config.toml
model = "multi-label image tagger"
dataset = "aerial photos of the United States (SatlasPretrain)"
train_examples = 101725
image_size = 24
crop_scale_min = 0.7
horizontal_flip = true
translate = 0.06
arch = "vit"
norm = "layernorm"
norm_position = "pre"
activation = "gelu_tanh"
mlp_ratio = 4
head_dim = 64
fused_qkv = true
bias = "all"
qk_norm = false
parallel_block = false
inner_norm = false
drop_path = 0.1
patch_size = [4, 4]
conv_stem = true
layers = 12
width = 128
positions = "sincos"
pooling = "mean"
num_labels = 7
init = "trunc_normal_002"
residual_init = "zero_last"
optimizer = "adamw"
lr = 0.0014
beta1 = 0.8
beta2 = 0.999
eps = 1e-08
grad_clip = 1.0
ema_decay = 0.999
steps = 14700
batch_size = 256
epochs = 37.0
lr_schedule = "cosine"
final_lr_fraction = 0.1
warmup_steps = 440
weight_decay = 0.1
Rows from block 3 of a small multi-label image tagger, named by matrix and row number. Rows with one number belong to one neuron. Each number is 128 + 24 x the weight over its row's rms, rounded and kept within 0 to 255. All counts start at 0.
After each neuron's rows are labels from the 100 images, of 14848, where the neuron reaches its highest value: "top examples" is what is common among them. Only what is clearly more common there than usual is listed. The data: aerial photos of the United States (SatlasPretrain). In brackets: how many of the 100, against the usual share in percent.
# fc1: MLP up (model.blocks.3.mlp.fc1.weight, 512x128), inputs 0-127
# fc2: MLP down (model.blocks.3.mlp.fc2.weight, 128x512, transposed), outputs 0-127

fc1.210 [130 146 118  95 181 155 168 158  97 140 136 134 155 136 173 136 120 125 197 134 124 105 144 134  92 131 186  84 121  83  77 107 144 153 146 117 138  91 134 103  97 122 109 117 100 157 138 106 124 117 117 110 114 124 192 127 143  99 129 118 106 101 116 123 168 111 148 118 129 148 140 141 161 176 123 128  98 118 161 142 119 136 143 128 119 119 139 143 141 127 134 147 142 169 150 129 142 171  90 129 134 132 102 137 104 138 115  89  89 106 118  97 138 100 128  75 113 108 129 132  97  94 113 140 127 154 123 120]
fc2.210 [188 141 144 124 104 136  93  98 125 127 111 129 131 131 110 148 139 130 126 161 118 143 186 118  92 110 128 175 118 124 128  92 103  92 107 167 109 129 166 149 111 131 120 159 111 157 118 134 114 173 149 142 159  84 118 113 149 123  93 145 129 153 182 126 166 113  99 157 113  85 121 165 110 124 130 135  99 132 119 124 146 137 101 113 139 197 139 118 132 111  94  92 114 139 125 101  74 130 141 123 129 157 131 146 147 124 174 164 125 135 118  86  95  93 151 145 155 148 120 113 110  97 142 131 145 133 129 114]
top examples: crop field (28 vs 8.7)

fc1.197 [110 177 144 119 102 142 125 126 143  95 131 135 116  88  81 141 152 118 121 129 143 166 122 130 182 167 126 148 138 142 152 139 134 120 141 174 130 142 148 143  93  89 111 161 123 153  63  98  93 152 128 100 100 143 102 131 129 148  97 148 140 138  99 141 127 153 117  90 114 112 136 111 119 131 167 110 140 152 128  74 120 118 149 106 150 149 191 123 115 133 103 135 105 139 124  92 130 148 156 100  88 119 116  89 130 111 148 154 126 126 116 147 111 132  91 139 104 124 117 111 108 126 154 132 190  78 105 114]
fc2.197 [122 143 152 146 114 106  75 101 144 165  94 169  95  86 117 137 158 156  96 161 135 158 125 127 144 115  87 131 137 177 136 112 106 105 123 103 136 183 103 165 160 164 119 171 130 100  87 153 129 115 125 117 120  99  55  79 111 127 174 122 158 132 144 138 105 104 106 162 131 108 134 102 130 104 102 148 131 108 104 116 112 141 139 133 113 133 144  92 153 156 134 131 136 149 134 127 133  86  88 151 142 122 148 141 121 101 117 160 137 135 130 119 123 162 137 172 144 140 150 146 139 141 152 136 140 106 154 130]
top examples: railway (49 vs 3)

fc1.32 [ 84 135 142 118 162 133 138 120  96 151 111 120 102  71 126 149 128 116 131 125 137 105 121 113 132  96 103 120 139 101 119 108 116 143 146 131 115 140 184 141 146  73 130 124 140 141  71 108 127  95 164  93 153 164 153 109 140 151 128 124 111 125  99 156  83 133 150 155 124 126 134 137 142  91 121 113 129  87 150  96 120 129 221 133 144 114 143 136 119 105 135 158 103 140  99 128 148 135 136 138  89 158 121 120 119 127 141 142 110 155 138 161  97 149 133  79 107 110  99 151 124 138 140 160 158  72 137 155]
fc2.32 [143 145 133 105 120 122 114 113 173 153 137 164 144 164  94 123  96 128 100 117 111 106 183 128  88 158 109 120 139 171 138 117 128 154 137 120 112 135 131 144 136 154 131 122  98 164 118 145 174 103  56 120 172 107 101 135 127 146 140 121 105 139 140 122  85  93  73 139 128 120 109 110 112 135 133 138 120 132 134 154 147 156 184 151  77 148 113 124 136 128 143 101 102  88 157 140 129 134 137 128  91 125 121 146 131 139 109 131 124  86 152 103 120 150 139  93 136 172 126 126 104 125 120 193 147  98 161 139]
top examples: railway (25 vs 3)

fc1.29 [120 188 151 105 102 149 135 127 105  88 128 116 122 100  97 139 146 117 124 125 141 128 115 132 183 149 109 126 136 113 141 155 135 129 135 160 129 133 143 125  92  95 103 154 122 158  74  82 102 131 130  97  99 157 109 124 137 120  77 148 151 132  91 148 146 171 146 104 114 108 136 110 104 124 149  95 152 145 111 100 141 125 160 105 137 118 197 137 110 127 112 146 104 156 130  97 119 149 149 109  75 109 125  80 129 111 160 126 136 120 115 159 132 124 102 138  84 110 135  95 108 110 150 138 185  94 111 127]
fc2.29 [119 130 129 134 111 102  77 106 135 159 100 158 118 102 132 127 135 168 114 163 123 169 146 124 131 135  99 123 135 202 138 123 123 134 128 102 147 160  98 155 178 152 131 185 128 127 103 143 137  96 111 124 122  90  60  59 116 114 155  92 155 124 134 112 104 101  87 161 138 100 121  92 127 116 111 148 117 104 110 121 148 152 135 150 110 135 129 117 152 176 157 124 153 149 142 146 144 105 104 166 133 115 143 152 118 104 116 156 140 123 137  92 127 146 136 164 133 136 159 136 148 140 138 161 126 128 149 110]
top examples: railway (38 vs 3)

fc1.283 [116 119 120 112 128 144 178 129 169 147 118 130 122 123 147 159 121 102 137 117 130 145 128  74 147 143 135 203 133  89 120 101 135 124 129 131 160  98 102 104 158 106 138 135 122 133 143 120 127 160 132 133 168 116 139 135 148 123 170  97 156 147 182 144  93 131 110 141 115 126 136 158 117 153 105 121 125 143 119 128 149 170 136 132 144 109 132 134 101 134 107 117 126 139 106  90 130 133  98 107 114 101 131 136 139 108 175 119 129 169 131 140 184  82 116 156 139  51 123 123 140 139  56 110 165 126 106 157]
fc2.283 [113 104 149 151 116 111 106 106 105 129 128 157 120 161 156 135 134 129 112 125 129 110 112 168 121  80 126 196 109 138 147 129 135 130 144 175 150 124  96 134 160 128 112 148 141 158 157 105 127 161 142 138  96 120 143 141 148 119 136 127  96  99 127 109 135 146 122 149 132 161  97  96 101  99 189 138  95 114 149 147 141 154 160 115  92 123  67 142 102 131 105 120 123 156 141 131 123 136 102 116 154 140 143  60 127 107 127 142 135 157  97 111  96 126 112  90 201 156 122 123  89 139 136 103 118 117 158 113]
top examples: building (74 vs 42)

fc1.42 [142 159 110 151 136 116 150 122 154  70 113 140 124  96 149 136 109 119 185 155 157 112 135 187 129 151 131 142 154 138 118 106 173 138 113 124 127 140 110 152 115 127 120 107 153 100 122 160 133 141 100 114  80 128 106 112 164 146 166 128 147 171 143 160 144 118 105 131 135 113 142 125 171  92 100 153 149 125  88 125 150 118 141  93 101 147 127 107 123 111 151 127 116 117 131 173 134 141  97  66  89 111 107 176 131 135 144 125 107 138 198 106 108 115 151 126 129 107 182 108 132 122 132 146 125 132 101 145]
fc2.42 [115 136 146 163 151 146 117 133 149 134 121 115 142 111 104 124 142 138 150 142  97 132 136 128 142 150 156  92 172 130 165 122 139  99 100  91 128 128 158 124  92 128 144 134 135 137 174 140 161 120 131  71 104 125 111 120 110 105 119 137 130 170 169 121  80 139 130 124 127 155 159 165 133 102 163 131  92 142 120 131 157 105  45 111 103 122 137 196  98 128 139 147 144  72  89  87 151 109 143 117 142 149 112 154 107 122 146 156 125 137 147 180 113 121 124  78 129 125 118 123 144 143 126 138 102 110 120 135]
top examples: building (85 vs 42)

fc1.309 [ 98 164 140 137 162 141 143 128 123 182 109 137 154 116 148 159 151 133 165 166 141  98 132 106 126 119 137 114 110 116 113 145 138 160 140 139 146 147 116 120  76  81  76 128  86 102 112  75 108 123 138  85 133 128 157  97 127 143 102 147 103 121  95 149 147 149 128 135 118 119 155 158 127 131 104 147 158 130 138 132 119 123 141 110 153 141 161 140 122 154 124 137 124 162 161 113 156 184 135 100  91 131 111  76  81 117 133  97  82 113 125 138  94 124 107 109  99 130 103 126  98  80 134 139 154  94 140 149]
fc2.309 [138 132 106 131 146 130 120 121 119 142 126 105 111 145 139 128 150 113 132 143 136 133 180 114 114  87 134 137 127 122  97 142 129 164 109  98 113  87 138 109 104  82 151 156 150 143 140  95  79 108 168  90 173 153 160 121 162 129 128 115 138  97  90 104  94 135 119 164 142  71  94 141 142 109  83 115 111 105 138 160 176 142 114 114 126 123 153 194 137 108 134  95 139 117 107 128 148 168 145 114 118 110 140 101 134 135 166 168 118 177 144  81 109 122 159 144 128 113 114 154 141 111  99 145 137 143 108 122]
top examples: crop field (26 vs 8.7)

fc1.101 [129 147  92 123 172  96 163 113 135 100 124 161 126  86 179 123 147 134  97 123 122 155 161 200 148 111 149 116 145 156 141 130 124 101 127 111 115 137 129 140 124  94 118 103 139 138 149 111 107  90 111 128  83 151 114 125  78 150 113 136 168 166 154 153 110 109  66 137 121  72 117 106 112 121 129 132 138 120  93 104 105  84 105 135 132 140 101 148 137 111 119 139 153 128 115 137 123 133 108  97  94 126 115 107 132 144 156  96 185  79 117 120 127 148 146 124 130 162 137 104 125 106 103 150 155 137 161 127]
fc2.101 [138 126 111 186 151 154 156 133 177 158 123 101 134 152 127 145 122 118 148 137 112 100 107  96 138 160 138 110 143 153 177  88 116  66  89  99  83 142 148 123 116 169 138 141 129 166 133 123 150 111 144  52  99 115 113 132 114  91 132 130 108 128 136 119 106 131 121 138 141 165 136 108 121 115 133 152 142 132 116 141 122 132  56 134 110 134 124 187 101 130 122 127 131  84 114 109 118  86 182 106 146 112 101 108 109 122 120 170 128 157 132 139 122 119 138 137 166 108 123 119 144 124 111 124 125 109 103 146]
top examples: railway (25 vs 3)

fc1.401 [139 163 110 147 119 136 170 108 113 161 149 131 157 112 122 128 141 119 168 130 139 107 106 110 144 141 131 143 106 123 133 106 149 154 127 141 104 128 126 111 102  93  94 133  93 136 127  94 124 128 125  63 141 145 110 130 148 153 118 157 111 111  97 117 141 121 130 106 102 121 179 136  93 150 120 107 176  97 110 107 128 100 147 103 140 138 189 156 101 127 104 141 102 171 166  89 139 176 148 121 109 148 119  83 134 146 153  84  99 150 156 157  87  90 141 123  94 160 112 132 113  91 109 138 162  98 122 127]
fc2.401 [129 181 127 156 120 134 156 117 141 116 144  91 126 146 199 104 135 109 151 137 118  93 138  94 125 109 123 158 101 114 153 142 114 148 117 135 125 112 132 121  92 102 122 116 117 110 137 107 140 117 144 120 158 168 170 117 127 138 108 154 162  94 122 145 108 167 119 141 121  87 124 146 102  87 113 128 141 149 107 159 156 103  98  84  75 111 143 154 141 122 105  92 100 105 150 126 125 126 124 103 107 129 167  94 126 147 173  98 120 176 117 133 128 118 146 159 128 162 197 138 124  98 118  92 131 147 109 151]
top examples: railway (27 vs 3)

fc1.224 [131 124 148 137 155 114 120 144 145  99 137 161 147  99  90 106 148  74  96 129 127 132 140 179 156  52  98 112 139 171 123 151 122 158 125 144 112 158 116 135 148 110 161 119 104 152 154  95 125 139  89 138 112 145 149 121 152 147 123 157 152 122 148 146 127 113 126 171 147 117 115 153 121 103 128 114 118 150 101 140  94 112 119 149 181 145 130 151 123 148 131 163 109  67 131 144  97 168 102 120 134 131 125 110  70 140 142 124 116 128 167  98 103 121 164  83 149  99 106  98 128 135 159 115 119 115 123 150]
fc2.224 [130 127 138 113 123 161 131 123 172 153 128 128  93 113 162 129 138 132 109 141 139  88  88 136 146 134 150 108 134 108 142 113 169 107 121  59 116 145 189 113 136 171 121 110 132 104 127 117 180 128 147  91 127 132 131 132 121  93 133 137  95 160 137 115 130 135 104 136 148 163 128 116 101 124 121 124 113 129 141 116 104 128   5 130 120 130 143 196 137 129 119 139 127 122 113 109 147 130 193 160 116 119 129 120  94 113 134 160 150 152 131 120 151 127 113 119  97 120 125 111 133 129 110 123 114 150 117 116]
top examples: railway (27 vs 3)

fc1.263 [103 164 142 139 157 144 157 125 163 118 143 143 122  86  94 116 133 109 142 129 135 149 124 131 178 149 140 146 129 116 155 108 131 120 140 170  76 130 126 141  59  83 100 129 122 113  72  97 114 143 140  90 116 135 141 112 130 159 130 142 134 139  91 126 134 140 153  94 121 117 179 119 130 141 146 116 158 125  99  76 107  99 170  92 178 143 168 135 122 142 113 146 116 140 127 105 111 131 159  99  93 149 126  84 138 117 145 130 130 146  96 145 105 159  87 136 120 126 117 117  95 130 160 128 157  97 126  93]
fc2.263 [130 136 144 131 112 106 126 110 167 135 112 139  84 153 129 118 168 152 105 164 160 141 122 136 147 127  87 132 127 168 127 101 101 130 120  65 105 173  81 158 152 154 143 113 119 130  85 150 151 117 125  99 164  95  79  69 101 151 163 120 134 135 132 134 110 134 110 158 131 102 122 140 106 108 109 117 166 140  94 142 146 131 180 116 113 143 151 118 138 154 120  95 141 113 128 110 105  80  88 130 109 141 193 144 138 118 111 146 171 136 134 132 112 155 136 158 131 158 132 120 131 140 151 138 135 105 157 131]
top examples: railway (48 vs 3)

fc1.369 [117 179 137 132 171 149 136 123 121 143 116 128 177 121 154 143 133 161 186 173 130 106 141 106 116 123 148 127 133 108 119 108 139 159 145 144 141 141 131 127  91  80  62 111  75 106 116  89 101 146 153  91 132 111 147  78 114 145 100 145  93 116  99 130 144 157 143 133 117 144 161 152 148 138 121 137 153 137 135 120 119 126 141 111 162 129 165 137 128 166 112 149 123 168 150  96 138 189 128 113 122 159 107  88 107 113 129 113  99 122 112 152 111 114 109 112 116 111 100 114  92  86 153 123 155 103 131 131]
fc2.369 [164 148 117 130 134 135 114 102 132 158 122 137 106 134 117 125 169 130 130 159 145 157 171 115 124  96 115 148 141 122 102 139 105 119 112 128 100 101 137 135 100  99 143 172 145 143 121 106  75 131 172  83 146 144 121  99 145 123 127 122 145 114  91 109 120 124 112 161 148  78 120 137 134 109  99 109 116  82 126 147 167 150 130 103 130 149 180 203 140 119 111  96 140 147 107 112 120 156 134 127 112 109 128  98 135 130 172 179 102 167 121  72 116 115 165 163 118 120 112 162 123 102 140 150 155 140 100 109]
top examples: crop field (31 vs 8.7)

fc1.259 [135 117  90 138 137 143 161 119  94 159 147 109 140 115 127 128 145 132 165 132 143 128 137 118 144 133 149 147 130 103 119 101 162 148 135 152 101 100 147  96 110  58 134 119 106 152 150  94  94 107 133  74 132 156 132 129 137 122 112 139 119 108  86 102 120 112 166  95 137 141 174 148 151 150 140 108 151 101 125  92 124 108 157  98 153 110 167 174 126 136 134 142 130 179 127 105 137 180 125 140 117 145  95  74 123 136 129 106  90 141 118 176  88 105 140 113  92 105 128 132 143 116 114 130 170 112  82 118]
fc2.259 [129 146 117 108 121 117 181 140 131 157 205 157 153 145 146  69 118 142 143 145 141 106 121 121  88 170 121 112 108 119 156  95 120 118 142 128 123 132 102 139 109 173 133 131  86 140 110 134 174 139  90 125 110 122 138 111 123 116 165 142 104 121 121 147 130 133 133 140 130 137 161 173 112 108 138 125 134 137 125 155 120 133 124 103  82 143 137 176 125 155 106 104 134 126 162 113 124  93  82 107  91 147 128 101 105 176 108  67 117 103 129 116 149 138 134 128 102 161 165 146 118  78 142 140 135 135 167 151]
top examples: building (83 vs 42)

fc1.367 [124 124 109 129 111 114  86 154 133 144 128 136 139 114 134 151 170 163 136 165 161 176 169  79 132 133 128 142 141 155 133 137 129 113 107 176 157 133 150 127 108  70 123 133 112 147 104 128  99 175 132 123 130 102 122 121 121 158 103 137  98 139 126 101 120 108  73  89 128 136 136 126 170 116 163 131 116 134 145  84 122 134 118 129 176 130 160 131  72 132  90 113 126 125 126 103 137 160 171 134 155 148 127 109 141 114 133 162  93 148 131 123  87 106 122 142 112  77 149 129 132  91 139 143 177  83 129 112]
fc2.367 [132 148 151 161  96 102 104  92 132 144 113 134 130  92  95 158 141 104 125 110 103 129 127 106 160 151 126 194  98 151 140 126 122 122 113 173 129 150 125 164 108 139 101 118 144 119 144 133 121 124 123 116 160 157  73 151 121 161 117 139 117 136 168  98  93 111 125 126 101 125 105 137 146 118 100 176 124 118 131  74 107  72  85 119 143 177 135 152 174 123 137 127  91 195 127 115 107 123 172 106 128 154 113 141 124 116 137 150  95 103 113 126 121 149 113 149 154 132 113 112 131 148 126 107 155  90 109 126]
top examples: railway (26 vs 3)

fc1.479 [134 166 111 114 145 159 158 119 134 142 129 121 171 117 148 131 142 156 179 176 137  90 133 126  93 132 148 127 145 100 126 120 122 137 155 159 119 100 147 117 103 107  88 137  75 119 135 114 117 132 129  78 123 128 147  78 125 139  92 115  92 123 133 110 162 122 133 113 133 129 134 111 101 155 116 137 155 141 141 136 128 123 148 123 115 153 171 166  99 169 100 147 159 159 166 114 131 184 133 140  92 153  87 105 119 131 135  94  91 124 114 120 130 104 111  81  81 134 118 107  88  65 138 130 154 128 120 132]
fc2.479 [127 139 115 127 124 134 121 145  96 173 119 121 105 104 133 146 159 120 147 134 150 134 162 106 107  91 126 133 137 127 120 163 129 120 116 125 127 116 147 111  92  77 131 161 158 140 100  98  95 112 158 102 130 154 162 130 149 110 107 117 137 105  87 122 127 146  90 195 137  99 110 144 125 112  89 129  91  93 145 162 169 173 126 134 116 153 169 155 130 101 131 100 130 149 111 134 138 170 151 121  95 111 126 103 109 131 171 142  73 147 135  66 112 100 162 130 103 114 154 152 132 100 109 164 150 134 113 122]
top examples: crop field (40 vs 8.7)