Weights of a small multi-label image tagger.
Model: 2.47M parameters, norm layernorm, activation gelu_tanh, patch size [4, 4], layers 12, width 128.
Training: adamw at rate 0.0014, 14700 steps, batches of 256.
Data: trained on aerial photos of the United States (SatlasPretrain), 101725 training examples.
Rows from block 2 of a small multi-label image tagger, named by matrix and row number. Rows with one number belong to one neuron. Each number is 128 + 24 x the weight over its row's rms, rounded and kept within 0 to 255. All counts start at 0. Numbers have three digits each.
After each neuron's rows are labels from the 100 images, of 14848, where the neuron reaches its highest value: "responds to" is what is common among them. Only what is clearly more common there than usual is listed. The data: aerial photos of the United States (SatlasPretrain).
# fc1: MLP up (model.blocks.2.mlp.fc1.weight, 512x128), inputs 0-127
# fc2: MLP down (model.blocks.2.mlp.fc2.weight, 128x512, transposed), outputs 0-127

fc1.258:093131128131115127118137099172119110121065145145154152156169152089131141110126137163143132132158124132101146189131112122119093130153121092108044131129126128144139141094101131086107123156119138123178135177124124116120126130117187139111108102125125143144164141139126167123151132160172110120125120150156077148088119071127128116089091128131115126136130120105106103136103156142125139119141
fc2.258:089129160147146129111119163131095082085129104163142087128155122094127125102106108187114121153134066132128153142139176175119107125091147113126140161139118109163149141113156137106153127124146165097134115132107128090129115086081143128138153116140105152148127100136133137074112127120073112145107100161139140137157147166099137148141151145171118134159124144122137125135120138101106119116180
responds to: crop field

fc1.124:126179129133106153146133098118135113162100152127130140179168134082104132088168129164109100102101119148134147163108146125109118095119074141147070136128135105117151145111128125097148125133125135156157115124107125118099118144126153121154119114135093140112152144156151155139102136121195156091130174160155118130109127139140142090131120131151131087124111102114120093101051148115152146110138
fc2.124:152134150104107112095112124102073134130119128177149140100153149160146109116078117152134133091097119122113108136156148131154126141156128159076126105123193140160132127094104121146125144161142123127141123178122099103141114103128091123115119124150172138170121161138108115134117091119113119103123146114137115131136126160097161189141162163096082117122133129148151117113105145173170084128109
responds to: crop field

fc1.286:112190135112095129121144126136139112115089095135152112121115142142154118176141149141123154162181138140128166129127114101107106097171140111092110065134122099114167133136149127094130133115101139109173111115115109102083140115101120163149131134137130139114125167179136116132115129114141133112175187150116114101136060119126157154106128100117132145105132110133139099118121118145170087110097
fc2.286:150149165153160112087105145146094163126131105135129143096148111155145163169106106104153146125094115121143075103180089158140140105158124090102138133112148128108100110092114121169130178118108136107118125161118111145096130120103102148097077156134157119138096103128098135171140117134127144140115098095127135078138119122093122151154147140143125174100168146147141144122159155140123112163125
responds to: railway

fc1.59:083126122112189121134152154122145131135115143118106113136102108139159161162127172131152112142124159161125146122102133113084125120109142076113134108107137104131137165140107106095099126120131099116122163093151165154106184121143125128151160126108142154134130085126130146138158169129091091143166144110121149130089109117136099155104134112145114165085110150089169140149155125083110099082112
fc2.59:150144139144140099091111147083121114172166124133083129148145097120113115085139130156128153148147120126135140140110135145129125094103106149108110166149134108134122134097135147117107125133143097142173110149116085096099116136116118122152098122187131142171132134119149116154137094142116133152069144172129121144184201137115183139174125128147112105124103117124098084110106136136116111164114
responds to: building

fc1.111:141134117122145103110163069136123125172140143152168169165155152125157148104114149114149121081174139159100139171123102083130107107149092140142115121162154119139126150146108075107150096158116099151132115129112133112122116136139112140130129133132134131131147112154141102121112118145121121095146176136146149080071100134129145139062104157097106094134138109111108107135075113157146116103128
fc2.111:146137135156078141158099153094109138165145117156155142106165167149106123114157110153088143092107110150143124145131154149133118118089084154153110123150147108147166099101111179143156099131104115117146132104108139132167146151149132117128126107125092063117141124149177135132097081116151169088123125146100115144164135145101130136186147125168122099124129110140123122103093139109148111124137
responds to: crop field

fc1.154:084153120134142159123133144147142112141104140116148158133149158138163112159133142119128144127133128132147152146131134119088060131126086128104092088158145108135134135086129148096128115105095122112140140082143126149098140122170119160130146088134121138103178072162142082177097121115113131097174161157122136155085076123132137136107161131154112126113133106106132142110093146141170097106123
fc2.154:163163142142156129132149155133111122159164149138148137149174136144166114118087127156121125118113102133130101106115127141102112091123104106102132114154180088147116149070131138142135113130124102147154118159112121139130150108080125158102102133131134068109152142172178111148117080122125145097116163121117130152182108143118153147124171137115090136145149115104150129096081152113157114162106
responds to: railway

fc1.181:133115133110125102163116140169106130165110085159133169129156144145149151104071102151161110148132115123119145110131135122132084107117104119074101158133174123151131138124045116126106113178128095116154156153108141143177086122134119123110116105135166156163149163121127128138141139150108120131097122126142069174096131121116125125098174125137093118105119124146139114141108157127131111127143
fc2.181:108143115148116132171153102141140129174122170127120137157143132070114144078157077120103108147108105147120118125109141135113123091092103130117112189106136119127143141129101155140134152152143132121141129089113151149112097112122146106178128124109122108144081082131108104105124133129086153131136121137140135118148137134153117071118169155163110122136143148165181145136076145089118143143176
responds to: crop field

fc1.394:128149124124144139123117197136130147130121089141141146108110104140125145130122101112132179112086139124127112173131100133101114154113125089139115103162150120135132100100118087105107134105146145144113132125131119153114122144080145156131147180128158126117159161136131129097125140133141172110133100054107125106145133176112154129157134127121130062135130141130159065134142084125086095127176
fc2.394:117093139174158122123139117080131141105137099117156135124103154129131115130127133156140135133124123135127155119117110111134098122124132107179097154117134123097117140125138053094120102167160118157129150147136176180128088140161127109097124136138075096111161135135164111149140166100130158125150112124122150129135096176126120090157158128112062149157079179137095112135132108142133132132132
responds to: building

fc1.133:155132130123190110144140122176115145147153088153159131152155156140158148126125159091150135070145116142148088102139099123130115108152099164133123124143128127112104135124126121176131070134084128173115109116101122122123154130128096151083126136142150132139170158138138085142118119158123155134113160141134140128101115120108121104120124132090138104099122083097059118099086144166121120156120
fc2.133:149139144110167138127067177102139122136182132108124118092143106127147125140093112129105101125070117104131097071129136150134148126133124144147154127123129114152110130105150145132138175109152128104095127139123106148119110137106101139111095147148149052098082116139163152148119098130137128132084095119119110152164162139131151164187147115147165147130160151166122140114134147119109152136125
responds to: crop field

fc1.368:066139106104153141148142157117151161135123144131146125105125180139144107138102149108123119119163144115135116149093121116094112111110123115084108108112148044124131161113113133117097116127144101107119143098148140138150161139133122099141170131120146192142165141168178122162144138158099125149164166138108112152115132119134093115133149104101107151087085082099140139116105122118137099121119
fc2.368:082113146155103146118128182136102166098118156132117097103103130118121154146122134145104154153157123108131087133120113155099161154104161094120095146083092146132134113106113107113093181139165125137125108125135106126087112138113177109174138150129144138171089111099136161138175118138109150183161103120122128100129157111095099119149130144109097151114127140152171140121157115101100133132132
responds to: building

fc1.408:104099103113105119133125115150118134147102137156146176127162169116116163087084101151148109103129139128118142179112155100149092145128110122109072142147160124157140133118077098115110118171118121133136144166130134129147090156142136139103128111130161142163136110135141124112125129148116117085160122104156087130066123114135137131111120165146078085161110117143127133135058123166153125136141
fc2.408:135149154157079121118107159108113110158137155154124122118151106126127134110136109204100135173116109139125148133124147152126131085123118096148103141115125135155142118123107144092124143132159098120141129112086100117123108111124183091176122141150098051148121119117134171116159097129122161171143129148133132151149160114112149114150136106129115115101147148156152139138102140058081138107142
responds to: crop field

fc1.416:102158130133115152133128131134131110155114151135155160143148159138141099158123113143130140144127134127133156144131140116094050118118086129105078087151155096129149119103102139078137113112101121126162148096129119157124141112171127154138127090144119132107174108173139098169106118117134137102153174153122111159102083118133143121120156114153094108104145089107152138114083138119184094097134
fc2.416:178148134133131119115138145130094152158155138137140161130189140170136130110107110148150157117133099134131094119118117151127121122140103121088112125149175108133133109041104132153117124140102104144158101167134106116132121105114095151115102140152150118140120145147165112173106077138110142104117153109128120118157107151105159161125166158090093117140159121136153136095086155148167109144098
responds to: railway

fc1.275:142109146112135174115145184147108163125178151128145125120136112109149184126129138149108135108108151132096123165104130146121147118105133075167119103128135104131106092124141103122147111156128152152126147161140133119167108131066143133174141150125138128155122127132133145117157122114099161114110120036101129091148155146109152131116105130147103110158108144144169122079120099091151109134133
fc2.275:126092134141156124124130119093134141105139196120138117139136165155135140130142138147126101118150136168136150148134139106140131139075151073179075158132144139119084118130148059102126105172140134151096143145117166163172096146106111087091118093127098064103135134135163154129132145104141133130114101129109118112125089151134113141124143139158082107161111142151116137121128128130143126126136
responds to: building

fc1.483:103158121139116155133126130129132107159105141131151161139150159135134106150119106139127142146118130129135164140130150117099049124121084123103081092148157099131160118096097145085136118119092124124164160105129114152136136111159128157137122085139119133110173103172142097166106110116138134100152163156121114156104092122130153122122155120160094094105144089110158133113078137122184100099132
fc2.483:179156141133128123117139147128094145159161144141134153132181131167146129112101115154150151120132103137133096113117126146121120122140101122086106126148178118149135118048103124144119130143109104143162104171128097111136116104110096147121107141159150116142115153142154114169108074128106146102118155111120113120154104152108168161122166161090086113134154127140152130087087149148169104136100
responds to: railway

fc1.505:143133133090197101169127128148115133155139071176152124128147151118130145113105151119156124067111117137145112120132123114146126113128091182133143140146129135112125147141120106170143069140093134181116144131097156129123124145144086159075139115124154132145141148138133101123098129153135144114099156114148123142090137139119113099109107133111154098107096090107072116111093143175134121144125
fc2.505:129140143113173134142077192102144123129175134118129103090127113123124115140079104123114112138080113098138100080120137141134140130116137128141150132110130129147128138127145145134128166113134128101107141155118098146122092139098097163119119152152153037116073127127153154131121089138114125147094094105112085163166152129138140133174156099150166161120137134169133145118122146136103141139128
responds to: crop field

fc1.389:147100119057166115186125164133145129107175109127177124128129159155154151160129153098163141103130122136137104099128117133111125145119140174117148131124083106124106104125137090120125114107096124147077125091147154155161144126144079126126146133116149158127111124156172116121112135185128117168093121108149086136128120138114077126108094081115133150126120101119144096134127153162131119138118
fc2.389:108151133156108146086146175140126142115098111127125109104112167159089129112088110163116164127131106103138111148105172143114137140107140096087126103147129095145136112104116124137110089140127110154135134174160122121137134134094154112150178109125111192159159149152187135132121131094126141140138134148116147139139158121127127132112139130111072108125095102108130130083112117123191067133115
responds to: building

fc1.468:126107094141145125161156107141155152168120116136123136161121149156103125133167166128111130070112160162141140143107119088099083124106112172166115111118141092112159137153129132149120090112063085129109127099128160163129164176152115138102152089101105157128146122138171132142141143133174143096128183128121122119122118120135103117088120123142100131115095108106112130139129108146159105107103
fc2.468:127138107126110109142150114147255124134127133057113112145069128121121125088150149128120139146152148136104130134108104093125150125149153124130136149144099153108125131196144115136140110126131138136155100151117129105132130110117138123121118147132118131115124158117143138093133112113139117108134123123117130131128109115242131116103097127093149126142139126122121120138105108118121153139121
responds to: building

fc1.431:132114121137102178139135103154138153151162121147116119149105163107185124112164178154164062112143094123097142142095126140123126115120131098112103167103160148056113142158169124135140109143165123093128139112132137121123124164115156077163116160132121153142093162144108128131096107107164110136087128101125096110150142106151104102108161143132145147117137124133137100130130133103146096148126
fc2.431:147078137139119150140065056153154187131104168132099103155146120132173128115122160137130137142114123141137190142123157137129145150107144115127116106140170140097133118118143171156130139132139107117113140090129167100112148121102115120145085113159166141128102147152089138083118111136129137127107100109096134117140096097130108113092120105187104095121114156156149134114123141105116107131139
responds to: building

fc1.406:123100103124106109112129073170116131145121149163169164148159175119142145090085118136128128088136142144111159181119136098136105138147107139130095129149139119145106129138092089119133111160128115140107108163125137131147100150133147125120138116125164140159113108144141118100124131156122139107152136119154129110080133109121136106059106167106082073155116099145125139137060097164153125129143
fc2.406:153151146144060132123109164098103131177170126167148134101161130148135122121146110175088136139104115134147139120136149159101123077109100128154118113132136105143155116112120164116139127105134091102117119115100123142132137120120152098147129140139112035135106110143172151140128090122144170147143149158103125137168144119095146135166138101137121118098143112164162144109094143085125111109135
responds to: crop field

fc1.441:123189137108098122133157125116139106135111109142156111134124145126149125167145150137132124157164144147122153124125100104094119074159128103103124083142131095093164159141141128112142126115104136116170115107107119097081144114108097170154121176133133147114119168179137115136104129115124133106165194126097126090132064125126164138118138112117141155077129100129153101121106131126155095113106
fc2.441:140130157133158098096113156154106163122136100128142145083138128161129158154087119104149144126091122111118067105182078140152155115141135098080148138127149114113076107107103106179132161142130132130115129173127126150117110124113087154096087139121170137138104116138089120149133127138103120123105089079136134097141127138110108156143145153129110169118161143157133136136151148154131114173118
responds to: railway

fc1.294:122111110147133171143134088155139146131098140134136121157123166142098116122158149132116108081151137139151154175119148109124106146107107160157073109129126108121168117131141115131133109119104123129139168113148130146129144164142155115094156070107103164116132118141163152128127144126196143079145145120117123123101116114131132096055103109144118108143099086116083133116120107142188113100120
fc2.294:151154100160125094143145108166227132153140124067136135144108149149127160098150142112130135124134144134105110113108097097114140105146134142142135156147143130093129129169119129172151109121110115141156103148124119120151137105148113119106099150147112113106131143148179110115106078117129133100112135125108152116128104118201151110111137153083132104116178098126107144137078121110134147135097
responds to: railway